config.toml
text_encoder_layers = 7
learning_rate = 0.015
lr_schedule = "wsd"
weight_decay = 0.07
Rows from block 4 of the audio encoder, named by matrix and row number. Rows with one number belong to one channel. Each number is 128 + 24 x the weight over its row's rms, rounded and kept within 0 to 255. All counts start at 0. Numbers have three digits each. After the name is the row's rms in percent of the matrix's.
# convs0: first width-9 conv (encoder.blocks.4.convs.0.weight, 160x160x9), inputs 56-62, a 9 kernel for each
# convs1: second width-9 conv (encoder.blocks.4.convs.1.weight, 160x160x9, transposed), outputs 56-62, a 9 kernel for each
convs0.48 093:151146164174171177171168182101088110119128125123117124108117138128134147165167167141139143143149147146142131103106111127126120107089082152145147138125122118114109141137130127127124124126129
convs0.49 105:098100099125121139146124101120125139131124102094096100158161143137141134121121119143147136121134121133107098134128133141143129106086076152144143144130132120123125105064062070094117119144145
convs0.50 104:144137148126131135130141139060047076100152160148127129185161143131147147128109089121136123114116134144154164105090087097104106120130138101110126111110100097103113197167136136125103079064045
convs0.51 106:089071079071092090100103086162130114109126117114124140099121103104085082101121118121120097099081083087104115140137116112109118113139124114114129134146141146139115169210192181158153153153144
convs0.52 112:142121117116133139135141141100088079100119131131146175167165158151134113094086076127131137143137135128126130125116109113122143138147157146158171171142124098091102093074079092118136152164174
convs0.53 100:131124127139143137134144141137114098087110106120135143134122137145120136143144143054067081094125150159141132123095082086124137146152143152149156118097119132144149166153110127146139125118110
convs0.54 094:115126111109103103124130131125124139127127102101109138119117110110111085093092096169154164162164161153140124122113114129139138122111101114109117139142144138135119237197171145129119134152166
convs0.55 096:089136139140103117115130112140135147108149149173131107117125123133139143140134124150155148154153153152143119158165172141121107117134111120115117122136143147149149170149130144142137106112111
convs0.56 099:101104095103110116115124117065058044053067095094121146131138123132140142120110104115120115117138135137126120168146143120139139143154162140145137132128128138137138120122137147179176162138131
convs0.57 092:133136134137130134144150150105127134121105087086097106163161162125124121133157175167162151129134149173178164122129125136144146141153144105117117126131128115095085187168161147134158183230246
convs0.58 102:096114132152160160137137138097106110110145111120096110136132109119121133125118134088081067075086113123120116117116120122142141142131137135137130137133129133126123144143135132133132135153162
convs0.59 095:119099130128146129133126129113108094100140165183165118161144162142135140148139142144122122127145146130120113180168127148138155159166151109094106106128121092094077164128149137137142159166178
convs0.60 101:141138139116132105124117136116087093112159178157155146178172161110105103113101097143128118106139107083085096157150150142136125128107098130132127124132141131140123073097088098122163170150131
convs0.61 100:146174194205176155143147113129083059067111132143157165179184176143135131132143140100120156173137116109128112123133145161151138134139138110114117115131135134131119148138127110117125129120110
convs0.62 109:105106099138101120151148161165128171136154121148125109099094121141126116080120145119133142147129099129126136110109131142143122125128121109095146145153120150126124142128166146155119120126130
convs0.63 116:122123095112106142128135125062071128227214174082056095123165147117116111120108125136145137147129134106110116130113132168207200162137146119119114133121138138125131128145135109090094132150156
convs0.64 090:136117124128119140110117066126157139173159206189178155102126123134139132135165136101114110126127120101088098141121116113104123123136129137162139145121145142137150186173155151171163145146118
convs0.65 101:150112134117141119103112119095072079105181157164161158123144103139164157178141141131133149133173150160116127134118090097140153156150123126111132124151162145128106108128118123132132149122105
convs0.66 102:128128126126122157182190185091105114135120108097125130174158143145142111106090105190165160147143108112103107137136121111110112134147138155151125127130133141156148144150166153147134129113112
convs0.67 095:124115116104119117152155145119106116126121121109112107184178150122111108109120128117114116125124127148160152112124135147147158161161163119113092087108132140129096128141180156152137154165171
convs0.68 105:105105118146164160140118121147140125129129135144130126098091096097130167174149117133127145181207214184157130129129133142138152150137126118109111127149159154139138126125115120141158152126107
convs0.69 104:132118131137154143121089094197171143140153176175157143176174114079094123140138140139125098115137156153136134095088097106120132125121115132127114099100104102102096166151134120112115120120103
convs0.70 095:100099110122140168125119119096097111107137148155157160121126129121108112134102086115136120105107120116095117101116106099099115121107106111123135124129143136121120121114110123126121093100122
convs0.71 105:139140155144145135117131129086087077068082126187221209130144140133105103144199202127122117118116120127153147125132131149160144107097096133134130134128127121124137131117107108128127118096087
convs0.72 105:117083138124111124143126122134114130094144122153113116078121145116086089121094100175119119103098114136132129149124127124138136159099123157124133124133130149136160125148161139142129127110136
convs0.73 095:117104118118127134130131130153174143141136129131128133108119098095087079071066076079083078095100102089075076184184176174173167160157158124104104094102114126127132126124138140139125125124127
convs0.74 091:120121134133128115102117111126145133154139124121119130161174152180187192201208224152123150166170158154165162111106108110115114120131143137133134137113111110131148087106121126134131154159153
convs0.75 119:188148165153161141124113080120091065114097111104110083131114104093110090111098112125122132146155129147138148141114095109091091102121116112127091109078113106126130139110139113141109121126158
convs0.76 101:121112093084078094125142139128131138151146154157173172164149155148137124120125135132142156134123111127148138148150144143142151162148125123113116111112096100090085075069080092098092077076082
convs0.77 107:191172179151139131127122123149138109093097119154184196094098109148170151128118104158154139119105089091097113105094080081083093098106109118103121126134131130127138079080092128141132129146132
convs0.78 101:131156122119097093090067099132118103121115141127119147159170136115144134142151152114131134112133099125104141095104123101122134136146157138140159151149154147140155120126094137133153125131127
convs0.79 107:132132130119104105116129138097107121149142101075075092140150140140134124102105110153155138112088105134144137114114121133142144117099098130132135133126123122128131135134125134138144151141134
convs0.80 097:110112110117123133149147130094096115116124115113114108129127139142158155163160147169165164153144134136120108125133150157156158161166169159155142133117119129129132138132139139140137122108100
convs0.81 100:160167135143116132117103101169192180198163167160175185102112117122116113110122101121111092112119133133130123111125108145113127093120117122121118104109110112106098107110101082086104099104085
convs0.82 118:144118113082113113145117102134123146143147119115113121109114113134146154133127121121135097107084089096102089111106097096084116100122105128107119102090101108114117133134129115114111119117107
convs0.83 097:127116113107109088107094094128112105106109127143180216159152123122110113106115134180167152144148134122117115150131121124121123115106099119116122123126121123129136131129119112108106110125141
convs0.84 103:110120126135125106103112123144116115122110111108133146064080096096101133165191211152140131123108101092098108176159153152142117114116120158145128116119112120120122074090115126135145156149152
convs0.85 093:171171170163152138130122122083082105118122122110115114143111113092106107104100096099087125110121123129124113079077095096109115120121126139140158157152143144136147125119129145149150160139147
convs0.86 097:120118106104102127126131127171142164140169155176197223047053086079090088082085094099120152159143152152150148124121114118125141136146137142136142133130135138139131101119147154145141122117101
convs0.87 094:178164163131137138141144129139160157138125104109101083147169169153111087075117133154162138109091089120122114121108101094100104113105079092089091115122112112123117079095102099108114121138139
convs0.88 102:134157115131090145132176159111100155152140153163155157128148128135114088105104142134153172143129109125116111145163152126090085099101130124118103113082120158138139143174164158142165155148171
convs0.89 100:150148150141138143132131115142158161143104084076096112089090064072110166185174184144133134137124117118125137111109109104094090089086071086097111119118120130132141106110103103115127135130139
convs0.90 115:122123120119109109095096098100118148144136087061079117125115108113132147155150147125120114103095112139148135138144152160153131109102108126131133131132136153158158151142151153139118095085099
convs0.91 100:109129127135139133148126112129132135142149154140125101079096081080094137175177169135141134118129128151148134094119131123106117129136132157154157141134130125135133121103093122140159161160157
convs0.92 104:163144141116125111117119119119098085086104113112099065120124117122103131131141111113107107113134146142126111085098099090092109122135129166167173165152147131120112111110111115128131139162167
convs0.93 103:112121112102117140127119110108128139160162148128107113118120090078112150176175164136134123106112120121119118158167153158177163133096086178166154131108104109119125114077056085155205212169146
convs0.94 093:147152155145135126135140141106111117106127131139127129168160144123122126125118102129146155148139124119117106139141141114108090111124148124127127120110104116130140131115121133155182184163143
convs0.95 102:136145134119126103116132144133110098085077076061055059164146155148158148174151175194181188175164148137130138112082114096107098111094110104099113116116119119109102157129123113126127133112105
convs0.96 085:153145140132133124130122121124133142147138135125115098084086095111116120102106113116122125131140146135137127157151159158155157152150145161151139135137143154165177122118130147145134132137147
convs0.97 106:126127146144131139138164159172148130115119122118097089155150136112112118129136142166171163159144153125094082095099120162201205182133121141134139118120121132125116203181156122107104114125129
convs0.98 113:099116121103091084093125132152170141099090096120153177186185173153134134115110099111131154138115135134152158125140147123116125126154145109109130119134137140136122139130108120138137118108094
convs0.99 095:110120113119099100103097085164161157133120087107153186129136163145147144158169184129116118105114118114115110176174191176145114101109111085094099119145148123116106223204177171162167171163141
convs0.100 100:164145149128128130138151129078100116111118115109107110090102121132123126144152155128138142142128132130132134131140138130110095102109122177158156152142145131116110152141138133135129119122120
convs0.101 086:137138138139113109104121104118112112122111122132126105119128128128130122112123125131118126138131125122119118140137149149149146156159174106110122129122107107108125099135147136133139137144137
convs0.102 098:091094106144137139119094093181169114079088094119129133151162115063102106126124110173154148120092107112106121158173151124132128130138147102132140127149121157136129085096142162173191187167161
convs0.103 104:167155138110142120151134140107116146138099090120124101191204179147141135147149146124146131118122120147127114106130154145127133144160143138123129107122141137157134112122130146130122108157164
convs0.104 101:126121127143152133122109123113124123135100101117173184145118106106114105092072075147140139141156139140144144141152147144131117101134136173167166136119096093110114126114124128132141138126120
convs0.105 097:096094120114120111118117101123092071054061080090113126113149137125125137155145146123130141147144116116117129136134134100084081103122124111102100119113121123126124155158150139135138135138134
convs0.106 101:159141141117135129129123142151154142138123123126143161118112118117151166141131127155155135096092113114102095160168151117098092108108127096095107122138157175167173147133145155150131100081063
convs0.107 097:182149117094108121139132135112117118133135122125125134162161136115127133115091073108135151140134108110105112147158163153135127124133141122133135141142134129146164148113089102120150173166141
convs0.108 096:197166137116132136123100076072081105118113089077075095117098091098095101125131122201164149119106117142160154105104097108103120127123118131136139117104095098106129155165165184188188183169147
convs0.109 095:126106115105111107121137127134129154123149113139121116134147129136162134159127134146135135113101096132124114195154128108080103086092070167162134116112115131109108074097122126170133137127134
convs0.110 104:169169163166156158162173175115092096113122139138155176141129126108104108109115115121110114117124117110107108207188174173173181186193202154158166166168162154154151131110108091097113115113107
convs0.111 101:127093131137148173171183181118119137123125095123132134114107082102082110105122127138151128132110110106100107125119097106112113104112106136152154144133112119117130251190163156181205225236198
convs0.112 095:137127123126120111108106113177183191198190191177180179179206190175153137144154175150161155160142146150143127111125125125097080061055054104095104113106104104114115137137126116111124129133114
convs0.113 098:139107104115122140121136145113107105112111110113125155183158137128120136129137148095091105138135140114127142101111112127103097132151184125127113120126131153151175136128125124125123126116117
convs0.114 097:141136134123143142142138118139140138163157169148157149143137142147133082083086082200185187153138102074049039157153148151153134099082071128130122123114121126133137168142127140172147130133139
convs0.115 095:118114106113163143173139135097114096097085121135155143164145148140128132132128126106113109093115106118126127109096097087096140172189178102115102086120147167160169154143152156130125124109101
convs0.116 093:170164192173196165160161167100105149136172133120108115166126136140156136149149164129081097097099105093119134101100123126163141136127121141118134121136121100131127165147141149167156173170171
convs0.117 094:125112106096107125149136147101101099084094114149155161163171161150139122110094096109115121139129130158172165107104119127112105127125126062075097087102085120136137161151137121133127093080091
convs0.118 099:142141140144135133115088078161167137122084095098111095156151137125116141158129107105113112103118129132135148112105116126129150174163158109112114113105122120108110103098105108140136131116117
convs0.119 098:131121124134149153148137137220182148099106090104084070106125145168167162143121116099103105115114116124127109180156139116097103121115107161151143145129122122119116061077107121136135148153160
convs0.120 093:084096113112134151185184166083085085108114142140148148157161192141146150174164120147157149133120118118111108098109123112101107122132128147140145104120121123139126121124125120111116115115113
convs0.121 097:118127138144169148155132102144147158139157137135137154118103118113134138150132119133119116119115136127128128147151151147120116100117142152147160132130110108099080093100084081092120141151143
convs0.122 094:159158140136131143152150139132128167163168147150156181143154158154144138132127136130116112119106103109118138139131123111102105085109123091091082099093115112113102116163150146123124131125119
convs0.123 101:107123125132146136100089116158155135107087064094120158137132132112111155190176129106113112112124128132120124112105122130145131128125139128126136128144154163146131132129121139157155135105087
convs0.124 093:124124129129117097095105127078148119160107129126143131120115123116117102112122123179174157136120124122157163153160154152110088094101133136129116128124126117118104099110086104121143142132123
convs0.125 097:090085101118150138139111103187146153154164158159160166096126136145141141165164163122132140125114124120123135153162150168169169140140165126101107100107101105099132142142138134144137157144122
convs0.126 096:146142132121115102116106106094097121098115098111086097148144158158150158177195195127116105102100107113112110073090107115134128127103102119102128126129129128113091137144136141119130148163158
convs0.127 102:147121098095090101101092098186140100115123164177176169103111144144146142145159168131121108114126126135123119190156127121133147140119117110111112129126132134137126140160180143136114123145174
convs0.128 102:161123139139195157153126108088116136124136128150142120195181151141151155153153154206217173141107116125131132162156113094085097100120135108124126141152147148154155146146143134134135147148150
convs0.129 098:149147143135161183179144122173160150126122116122123134071093084100104152188201190132132128116134142158137127153155167146159145142116098131128128114113092086095100095114115134121122140161179
convs0.130 100:147163135145144158159153118150171189169153148129128130219211201160122130140144136149158159135127119140146162107118133133121136147152137118132147141142140149151150122104119113121123102069056
convs0.131 101:148129118124113117095083091146133095071100168207187133117115128122095109154197181148143142129114114151163177144125126095101098107092091122115123122122126138156169090112138127116111115115107
convs0.132 102:132132122118126129144141132220235215185132124123134119131124130133106106121101087131127136139147101089077091140142144124098068061088082131113116107138145145146132119123103105127166191176160
convs0.133 108:118117153174162189152160158147135126123103138143155113104117096090095125146165147100111105101088127151158121137147137131116142155154147114129138138126137147135134129132097095095116124137138
convs0.134 098:134130125120119109104089083062068069096123137157176171119129129137122139152165155154157142127122118103096089147154145152136149143153149101112104118126135139145160139140132134151141150147150
convs0.135 100:099120143149157136152119108080077064059045113184226184134147150141150151141129103109110125127135126132106087093107122126115135144173175152149154141139111114122136156155168154149135108067056
convs0.136 100:133120140123132126110123097118115098118086103087103112090086111142145126114145176138123124112115127113120124165140105118124131097097082119122114119117122115128126060105110104096081112141161
convs0.137 099:102126126125127143155152150131121122119128142140166183160146128115096097101116117147137129121109106106099100076084111111137128128124137121120125139148153151149151085075039023066160204182131
convs0.138 110:114103123144138143157100161116126116126112143152114107160141156128113111129087126165170145200141171169137138169148143121118107124101120127147106139114123129116129134135120112118126131116138
convs0.139 104:139130138126124109099115127129132135137131128143151135130146149146129108103113120105091093135166156119108112116107111131135128111109121137129117121126131124128133132150124065047069131158155
convs0.140 110:099139118086164128164164106144132133118157150181188179095101157140114118097127110104122135131164134128145128126148155136098107121144149111131143119144100102115112109104116104103124135136118
convs0.141 092:171163135131131146159165138111133126131109120126143132112113101084088087101095101138155157133133112137137141112137155144142120114117118152144148129142153169174163104091069068070091102095096
convs0.142 097:112111143125129122119151150142121111108120123137163175153154165157148134140157163143144133101105129139148146150141115120138113119130140161167154137131155178162152127148146132122118137140143
convs0.143 105:119111127134144145133122133173154169155144139145136141187149124111145163178159177168146124112119134144129136137118138119111102103093109101113107120116128141148150108098108123136129135132152
convs0.144 099:099096096097110114112110102138133140129134135143141130108117123119114111124114108196191184188198194183175177169179179178174155131115114148149154158164163163151156148160162162161158158148137
convs0.145 108:123135139132134152147144125130096073054127164163104074156134132139107089093111133121126116103092099099107117144143131108123144182157112114108101106117127129132120127125122138138114088093110
convs0.146 110:137158163152151131126155169139162150148124120126151161091133186155124113098123122083103130128118083097122086145156160146132119115128106103104121137134123111122109160139136137141130136133121
convs1.48 094:201194190186193191202193203115108106107105114110123116143150154156161156146143126153143150141147135135128128146141146137144137152148159145146143152137151129146138136135132131129127135136143
convs1.49 117:059091097119121145149129093117117115099102118128138138159134123129157140104108111124135114119135147142158118152142149129131097076070082120108130128143143121122089089094124141170195175159143
convs1.50 117:131130136123118135129136124161155172165173148151115102166142126127109124093082074111103125115108121123133140109117137140150131134110092103102125144144153164159149132136163142149137131099090
convs1.51 065:113126098122108107080091088117109100103099104099111103081090101105106110121117130153153141131124124125122118113115133138141131138136152125135166178184153141127129168167171168161147136158161
convs1.52 119:108111107114104106116118142154154161143142120108086087116124146167173166159141122128120116138161179174140119085108119125131150157139108082085087122139138126141154104131140141130123118125115
convs1.53 105:135125107123113145119112090180159157151137123097113125144138148152159147130104075140135150146107105076111089102091110108137120103087073131137150151169150123118103134130131122126112127110113
convs1.54 085:145140113113099110102104102128129141140151145145138133141138147149158163178165145102105111110104098091096099127131146142145143150146143140139138143138139125119113160149139137140125112106103
convs1.55 106:120136141129114090084093121078107118115112105106094093152118118108127122119127146139127112110137139166135122124102150120121110101110119110125097133133165174179180131128144122137142146150123
convs1.56 092:138117118120152139146119116098098095111125159166177176151144149140128133145166174116125128135128121107084069159152147141137143143144134166156155146139135134149161118128133131134138141144141
convs1.57 077:084091084108123135124114106119113111122126142148147145117117134141149153160184198091088110104107103103097099150154146153156154146139126123125120137133149141152146204195185190200201189179173
convs1.58 088:169166158152140131128128121155151146146148147143145146155149141134139147150135112109105099091080080078095106107109112112123125133136137154150135139127133135129121145143144140148153158155157
convs1.59 103:149139106126110152138155132111109112098122134163170170139170135157136140158151193154138145139121115100109106161175152158147154152147124190189159158142119129127153135160167146135135149146126
convs1.60 090:175174127163090144112109083125127129148156126114113112167167151162172146126096075137138136128131110147170185093106101112141117133110103131096089096119128151138139119092084078090088147151145
convs1.61 102:107119113132118139145162154187165154129115109100089069142139155165147119106122145137118116127121128120100083152145146132136124106110120129133149164154142123106101132127132137149147143125102
convs1.62 137:106148106166124148120132103134121149136143137160120160099131132125145117121127130141115156122120126093103095146151143129128105114107137155194158170151145189162176093119128102124106117128107
convs1.63 119:141130099049069081139147149113115137136154164150131126127122141126118142151141094118140119108119112108121155146146136107118147134146144119080070089123152130116114117124158177163134120110127
convs1.64 087:092070075053075067064057045110105090103104117124126125155136144153132150134156150127134126126128127115111102120109119115120117105098088167125135092137089123091107178160161147172181178155154
convs1.65 104:127124101138087164140130097147143172139167138124114118154153140128149137179157142159133142142077109092122123090117106114158140158117118131160116134120153129147133123123111099067140122136132
convs1.66 092:102110109113107136150147144094105099108094111122120111158154146149147140103082080107113111115121121130131149154161149159142155164173184120120142123134136145143151147130154142147136129127112
convs1.67 110:077089089118126157151140142140134129119121124113111107120117128166196161135111107126141144133113115129141160152156138145136129123115129083080110102125108109107109155131168142156162162142138
convs1.68 095:156149131102077091123162184168162156146128107095098091139140129136144163164137140126136138152150136110097087129130136126126117119127132078093098101108116115113097166167161143143142151172181
convs1.69 096:141147157139126126088081044104109095106099108113118119083080116132154139114092090137130125128128130139162181104089075067078102107117116095083106111129130105095082123128124134139144130122108
convs1.70 119:119105094124131117103106111128119095090090122144152151170165134118103110112131169096099112132136137146120094108120111108086095082099084162152135129108090092111121102131146154125123131144117
convs1.71 114:125134132176182169145159167179170159142155131115106110130138155178159137132127120138136118119112108110115124180156172149152137118120127120176141148143136147130109119125128136147145143152155
convs1.72 110:109134158162131152118114073141130155123148124158111159105124088131123124089105139137116117113117129145160205121104123117130127140156173131156154147110148129161163129134180133131135125125081
convs1.73 085:159160158157162169177173191109115108119119128127123124104112115126134134119107083181149140116123120125118124123125126128131141140158151144135133138144130120104105138140148156157169178194196
convs1.74 099:124128139133118113092074052128119128111108095100112112154184172182160165165166163136106101078095098118106113133140132139127111090085075148175146152117117116125153119136133147140128118113121
convs1.75 069:163163173176175174152176152131119125113105102094104110121116120124100108092117086145136137144119134117122141129135126139145138131125125138155167162203157213152190111100099097109091112093092
convs1.76 098:089108111130132139121106097093085103113120126133145165119128137136140135136135137178150129097085097106114105116124111137143156168163161130122126117101104083100108120146162167154155157167170
convs1.77 100:146156141161183180195184184151156163144115092089091115157164135125104125144173181131124120132139158192208210088080067078094106116113120143147135141113120123152146103100097084066081089112118
convs1.78 118:119093121124154117129115095121138085106081099120115128183151151121133135128132144091102113111118125103107099178177169179144152123140122167120136118118133117143115156146158154125136122144132
convs1.79 139:078092105109098106112113121162150140122114114116111115137133133127105104107111117120116126112114124130137137142138132137126114112111122115100126113127133133131130125128149154142134133127128
convs1.80 093:112122123132128124108101094156154176172177165160160159129131133146162166164157149159161162151148142138143143129138138132126127132132125121120136129135122120102114120130136140141131128127135
convs1.81 087:126110129095116083100089090057071086108119145139163154126132133135126130127128120134125124117107111111118121122114118125115126116119117170172155160143156152163166150155155172163175153148139
convs1.82 075:126137136158117170108139095112109100111100103111103114130109111114101123142152131133132150138118126103125116096091104096109101093091087137108122102107118103118120112103106093083106114105093
convs1.83 073:081098089112092096072056041079070086086112114128136141152149152149134124117120132093105114113116118118122120117115124119125111106099107089102107109100075066060085109104106107111105099097095
convs1.84 122:113105124132143139134134146155160157155136121106093093120117120128159152161162166140117098106129160178195191134147150166168171164150130132092100122147154137115093097093119127131159170182169
convs1.85 096:135147136149131148135144116103116110120113127128150152123153118144121137126130136103104103112111119107111119121147113143122145121144119156194147176125142121117109165163165164160159152151135
convs1.86 085:109115105132110122097094082088072087080101105120116141145136132134136129133127127089090102111110111097088079167162158152158147152146147121126125125088092072089088135147147140120121115126122
convs1.87 103:120118122147131122104108120131126139131146141145129124098100109117125120081086096100102094088080129158195168088099122138163157162157153126106119114130123118114117092091093102114122137127120
convs1.88 105:147135164165189135115079130146131148142141126110107098095106109110140133143098128103117106100135145184193171130151129151132139131130123110110121159149150132123116112133137160162164129120133
convs1.89 122:133138144128110088100105117130122105103082086105115123122100083095125150140125099144134118120132144153145136166172158136126122124119111103088095120129133120113106094109136141144147144142135
convs1.90 144:096077088102106122123131140125122106099087096108131147128131133142143137131124120113109108131148163171167153138139136129123117117102099148158124131117105098117128128136140156166150135132136
convs1.91 124:124131119111128130131138152131115123100109106128145152103095081119151159152136130141125099092089101111136121113127148151168151156146146156132117125127154151147122109100098114117137134120097
convs1.92 116:133127130134119116100104112147140136135126126126137146107097096107129140144131124144144136142138150150151141120120115118122130136130129150148157157149135123117123144143146141136132142137134
convs1.93 092:117097103099111129140169178110107113110104094104107118154163153134140136132146154125126133134146149157141125161169165146145140128114106142130100103112124124135114133110081088116164186193160
convs1.94 119:146132143133116100078086100137127156150166147136120103162162158157160134112091115122134128114099119147169169116123122138137136136140134085054103104128136121111098124106093097108143161151115
convs1.95 095:114122111147141165159159141127128119129107135108126104109135127144167151159155149120106113112120107100091088151145137138126131111118100185203185197198203192189179148144132133138154155161138
convs1.96 107:058058064072071073061051036115116116119112114111112112147142143136133130131128121107101104104111117123124126164162162158162157158155152128123118113112111113118124133133134129130121121121125
convs1.97 123:133174147147122143109121117127136138129123107105120133125124121119117138114084041112115125129114126133171156147147154118105120142145161112102106126134125092082070116126147156156141120093091
convs1.98 070:060088102119107089054038053093106118126135130137144146142141132134130142144133157157141118101102122128120135148136133132143137147131162105099110085065053097099135149143144136131139132122126
convs1.99 085:092107114124125132130131131112104102103104101092091091143141143145139131137162179151155155146131134132144142161159167176174165163165167131133127120130137135116116150153155159183193196176161
convs1.100 081:111109132132152143143142162128129123128131126126124128127130134135137143145141131141133134124118121118117107151154158155144130121121112139154168181183175167157164139139138137133122120129142
convs1.101 096:109107102106098097088084069146142136131117115104110104125134137139141140140144149116110107104110112124120121198194195188186174160150140110113105105098096094103123151155150154143135130138148
convs1.102 113:122104133106160136139098104080106088100094092114132167132137146126128144108105108129129128082100109120128150104129114122135124123095106164127113119105104095094139125141122128136156174170167
convs1.103 082:087110088140167155112100111145138148145156132120120120138122130143164134156166186133145133112113119130157130121117150145140117121126139094092098118141153173173174139131119133148150128108119
convs1.104 091:114114080101079088099122148170160165149141131115102107110126131124108097093098111123115114113122139148139126102117145130117127127132131143133144123123129140156162116114130128145149127121104
convs1.105 082:086100079095080080053054045168154150134119105097099108148143146143128123109107103176168166164155148141130127133128131133133133124123125106116125139140134126117109144158170164157143130119119
convs1.106 090:093119127135106100063064075105105108113106104121135153152152149143136126112091095104082100093105129159182183056092103118124118103101099093069092086108119144161164119106099100097112134146141
convs1.107 089:184157134130125129139163189147139122109086087099105100117108115124129107091094107110105102120140151149141115112110115133160154125111111145146148167182170134121102138139137147167182152151136
convs1.108 085:137147159152161154131115090145116102088083078082092093106092098117141127116104097162149151147146140121116103112122122139133122105103096075087081109108120085097086121125128144152163160159149
convs1.109 105:099173101171128168140135120089120108137114145105119114127141134105136098142109130114122116132121142156177193104125163101144089118080093116156093127127141134162131095080094061088110109137127
convs1.110 119:170178185195212210198180171101098095103111126132133139112120115127124138145169158112098112102119125141131142172186182189186182167174154144135138143148148143139141122129118127107116093100091
convs1.111 081:084107112119137127119084068122114121123141145149148160109112101121120136134147147090098110109112125125124124143129144131140135137126134126118124131151160147146153186172162165179180162124119
convs1.112 082:157142147140134119106093090088083085087097108106115109163161169182180162152152180130138134134127123121120134139137138139142156152155149099104107116117106116119129129120124120131120112104110
convs1.113 111:143141134146142148135126107152142129127113119122133157155148162155147120101085052124101095082068067075103136118103104110132132137119129133138152135135148136145135132117130122121109126119141
convs1.114 110:099136145147112119134146172099098115111119118133119108133127134139135115099091077095108122118119142157177175133124149129132117122101093116122128143138168173170147109118155149167167155125085
convs1.115 108:106125097157123183139111090188191175163169149088092088140142136159172143131129116106096093098107119133159172108114112119128131150146142074095096111111137132159149130133115110105110129116106
convs1.116 108:172193156189152185150150148122116112108099107118144146162193164184161168179174178151113127109150143181144163094114120131137104112088085142163120129077098099124149144145151150152150179175176
convs1.117 120:117112083117111151143134132174171162157147130091096097146129147152142123111096113128125112102081095092093104152140137135138142142135148088118128137135123108119121160143146144146150136127115
convs1.118 091:148143157142160153141086101110102122122122105115137149149142127125131118106097109155156136101103091102104120098113119139140147144133118151122126129136133104105100138100074080090121132112111
convs1.119 135:151159163159153165179176170090093084085071089116147164121138129125131140149144138144157147128121125152172193117114104119127133124118138180165140124114112119133135112087094096124151185191177
convs1.120 094:134130096136149208195209176156162167167146129115109112146161150150145147130153146148157153144122128133137138089089082100109107096081092079078116130153178172165144110068075077088129114123091
convs1.121 098:140169148169171182155157164093110114117120115120133136121114105123137152132132107123143119132118141152156142141142156142139119137137143153140129152161164135142128092105102110129118113101101
convs1.122 085:073056074083106116115104081067073092115123137147159160107108130132146154151148147172164152127129123135135156135125129132149138134122130149133136135112114100127136144137128139133126125110126
convs1.123 102:143136144117100089090098106146131112107098103117134133115102087095140162156144122136138132138139147141147144114132137136134139143144131121111120135142140131124109132143149131129113104096095
convs1.124 093:095099103099102084084069085079093108131150169170197181116112116128122128122133128134137125126138133140115111149154171145142103111099114129107098074078083084090086145144149154151145137123121
convs1.125 071:077080066067066068065063069064075080083081089103097122148153152154146132123131131096103108118128143150152150098090106102132130150146162118115113105104100102096082127125101120119144130137116
convs1.126 085:053051048060078073083077088133131113103089086088080075149135126128148150148138122068075093108123116122132159197197203184169156138138138122123121117113121135142137127132146145149150141141140
convs1.127 095:110122110125133146134123123113094090083075069069081110103110117115111107113113092134142141124114111098109115147130152135143136137132135144159147139134119111090090181173175172168156142150156
convs1.128 083:111133138160152167148161154140127127129152144129099090160159150147164155141133120092102105109117135144145144138120120121138144134121118115102119134165151154152171086096086099120128120120110
convs1.129 100:139122121135147164158158150141156164165147135123122124114111097125163182176168145141144142142142135132132111112109097108112119135145156145131155134139130116119106115101109123137153149143117
convs1.130 087:132140139145147147130110104115098089093100112135147155141130136160172158141146158139132135122118106103092088168160147139136138150154154139132134144144153151157145156151141140130123114113122
convs1.131 096:062095096115149146131118111139126121111138135123102114152146156164168151156171170159153123103107123134148152156144158157150144130137143062097120127137140139152145133130124118121128146163176
convs1.132 105:124151134141096092113137150110101094087069078089105111144136126121125104101098107102115118145169168167192188113117118120131130120114119104099102094095121138138123152139130123130154172157127
convs1.133 076:106089116114147152162149134116106100110127134140144151162139141135147151157167154120124130107117104108103109150154132143145149139122121158136135103114106111116118128112086083094124110075060
convs1.134 120:093093068100113146164161166164165180174193157128092076139137130145146137109121123124138150156150177176202168118116146137146132134106104117112129139167160179155143138115127121130144151137139
convs1.135 129:112140102165143153124122129179186203185182162107090090121139139161142115095123155116123113106117138149150136116107133122125141130155144077104146146115113083077071157149144157154150121130108
convs1.136 091:112128124143113136110120124150153147146124129120122109140137142145136148173169147116111101113098147151164140127126139126126109101088099152140098121117143102117095059064090113116141130121128
convs1.137 100:136126113116143191214211193148139143141125121122115119173187179152129120125139146150154146141127134137132136133149124138124118115091086149119116109128148155147128096065061087116188208175123
convs1.138 086:149127145122156106169133136119121124132127165133131139144138142098119148143159134114119120101133135129114124123115125155114163121127112174147145092122137137132145132098131116116142132140123
convs1.139 100:131136121118096122134175168104101096102107110114116118133146155148128121121117104133153149151139125096115129137126129120119118127127127116128131117132153162141130121097105118158178173141103
convs1.140 133:122166092198085179124157126101109112113139119121128127139117101133166125121124109146131093120115134115150116109114139126163131125115104122119100134127143127139122131141111117133126117136101
convs1.141 091:145136150135135116122115127106107120126138137133133121165167162172170165147133121128132129127131135139131116150143145141137140143158166131119112108101096093093096114119117121131128125115119
convs1.142 106:144123121122122155135147154155148134121086076083088098124121145161135120111076073153144139134105137145129118141140144133140151137122110146132117100152113092103084159140146136158169171163142
convs1.143 072:150160162150150136138127122136129112102084083076082087190178166164182173159125105107098116108115096102109128112125128124119117119113105143121095088092110122136134081076085080094111129144143
convs1.144 097:107110114116128135146143143127133135136134133127117107145149155156155149148138133139124120101095081076067059169173178184188187180173160151149146147148145143134127131137141141151155159159156
convs1.145 114:132109114130157172178162142138129141138159157143108091155160156150158147116097102156140125125121135148174183129127111123126128129136139087085094111117109099099120143149142141128127127118104
convs1.146 103:143170160194204160135146149107095103128134140155157161105111124138129119131137172151132111136130150141134111151139164151137114108114122131114139139151133146154149128110101124128116095119123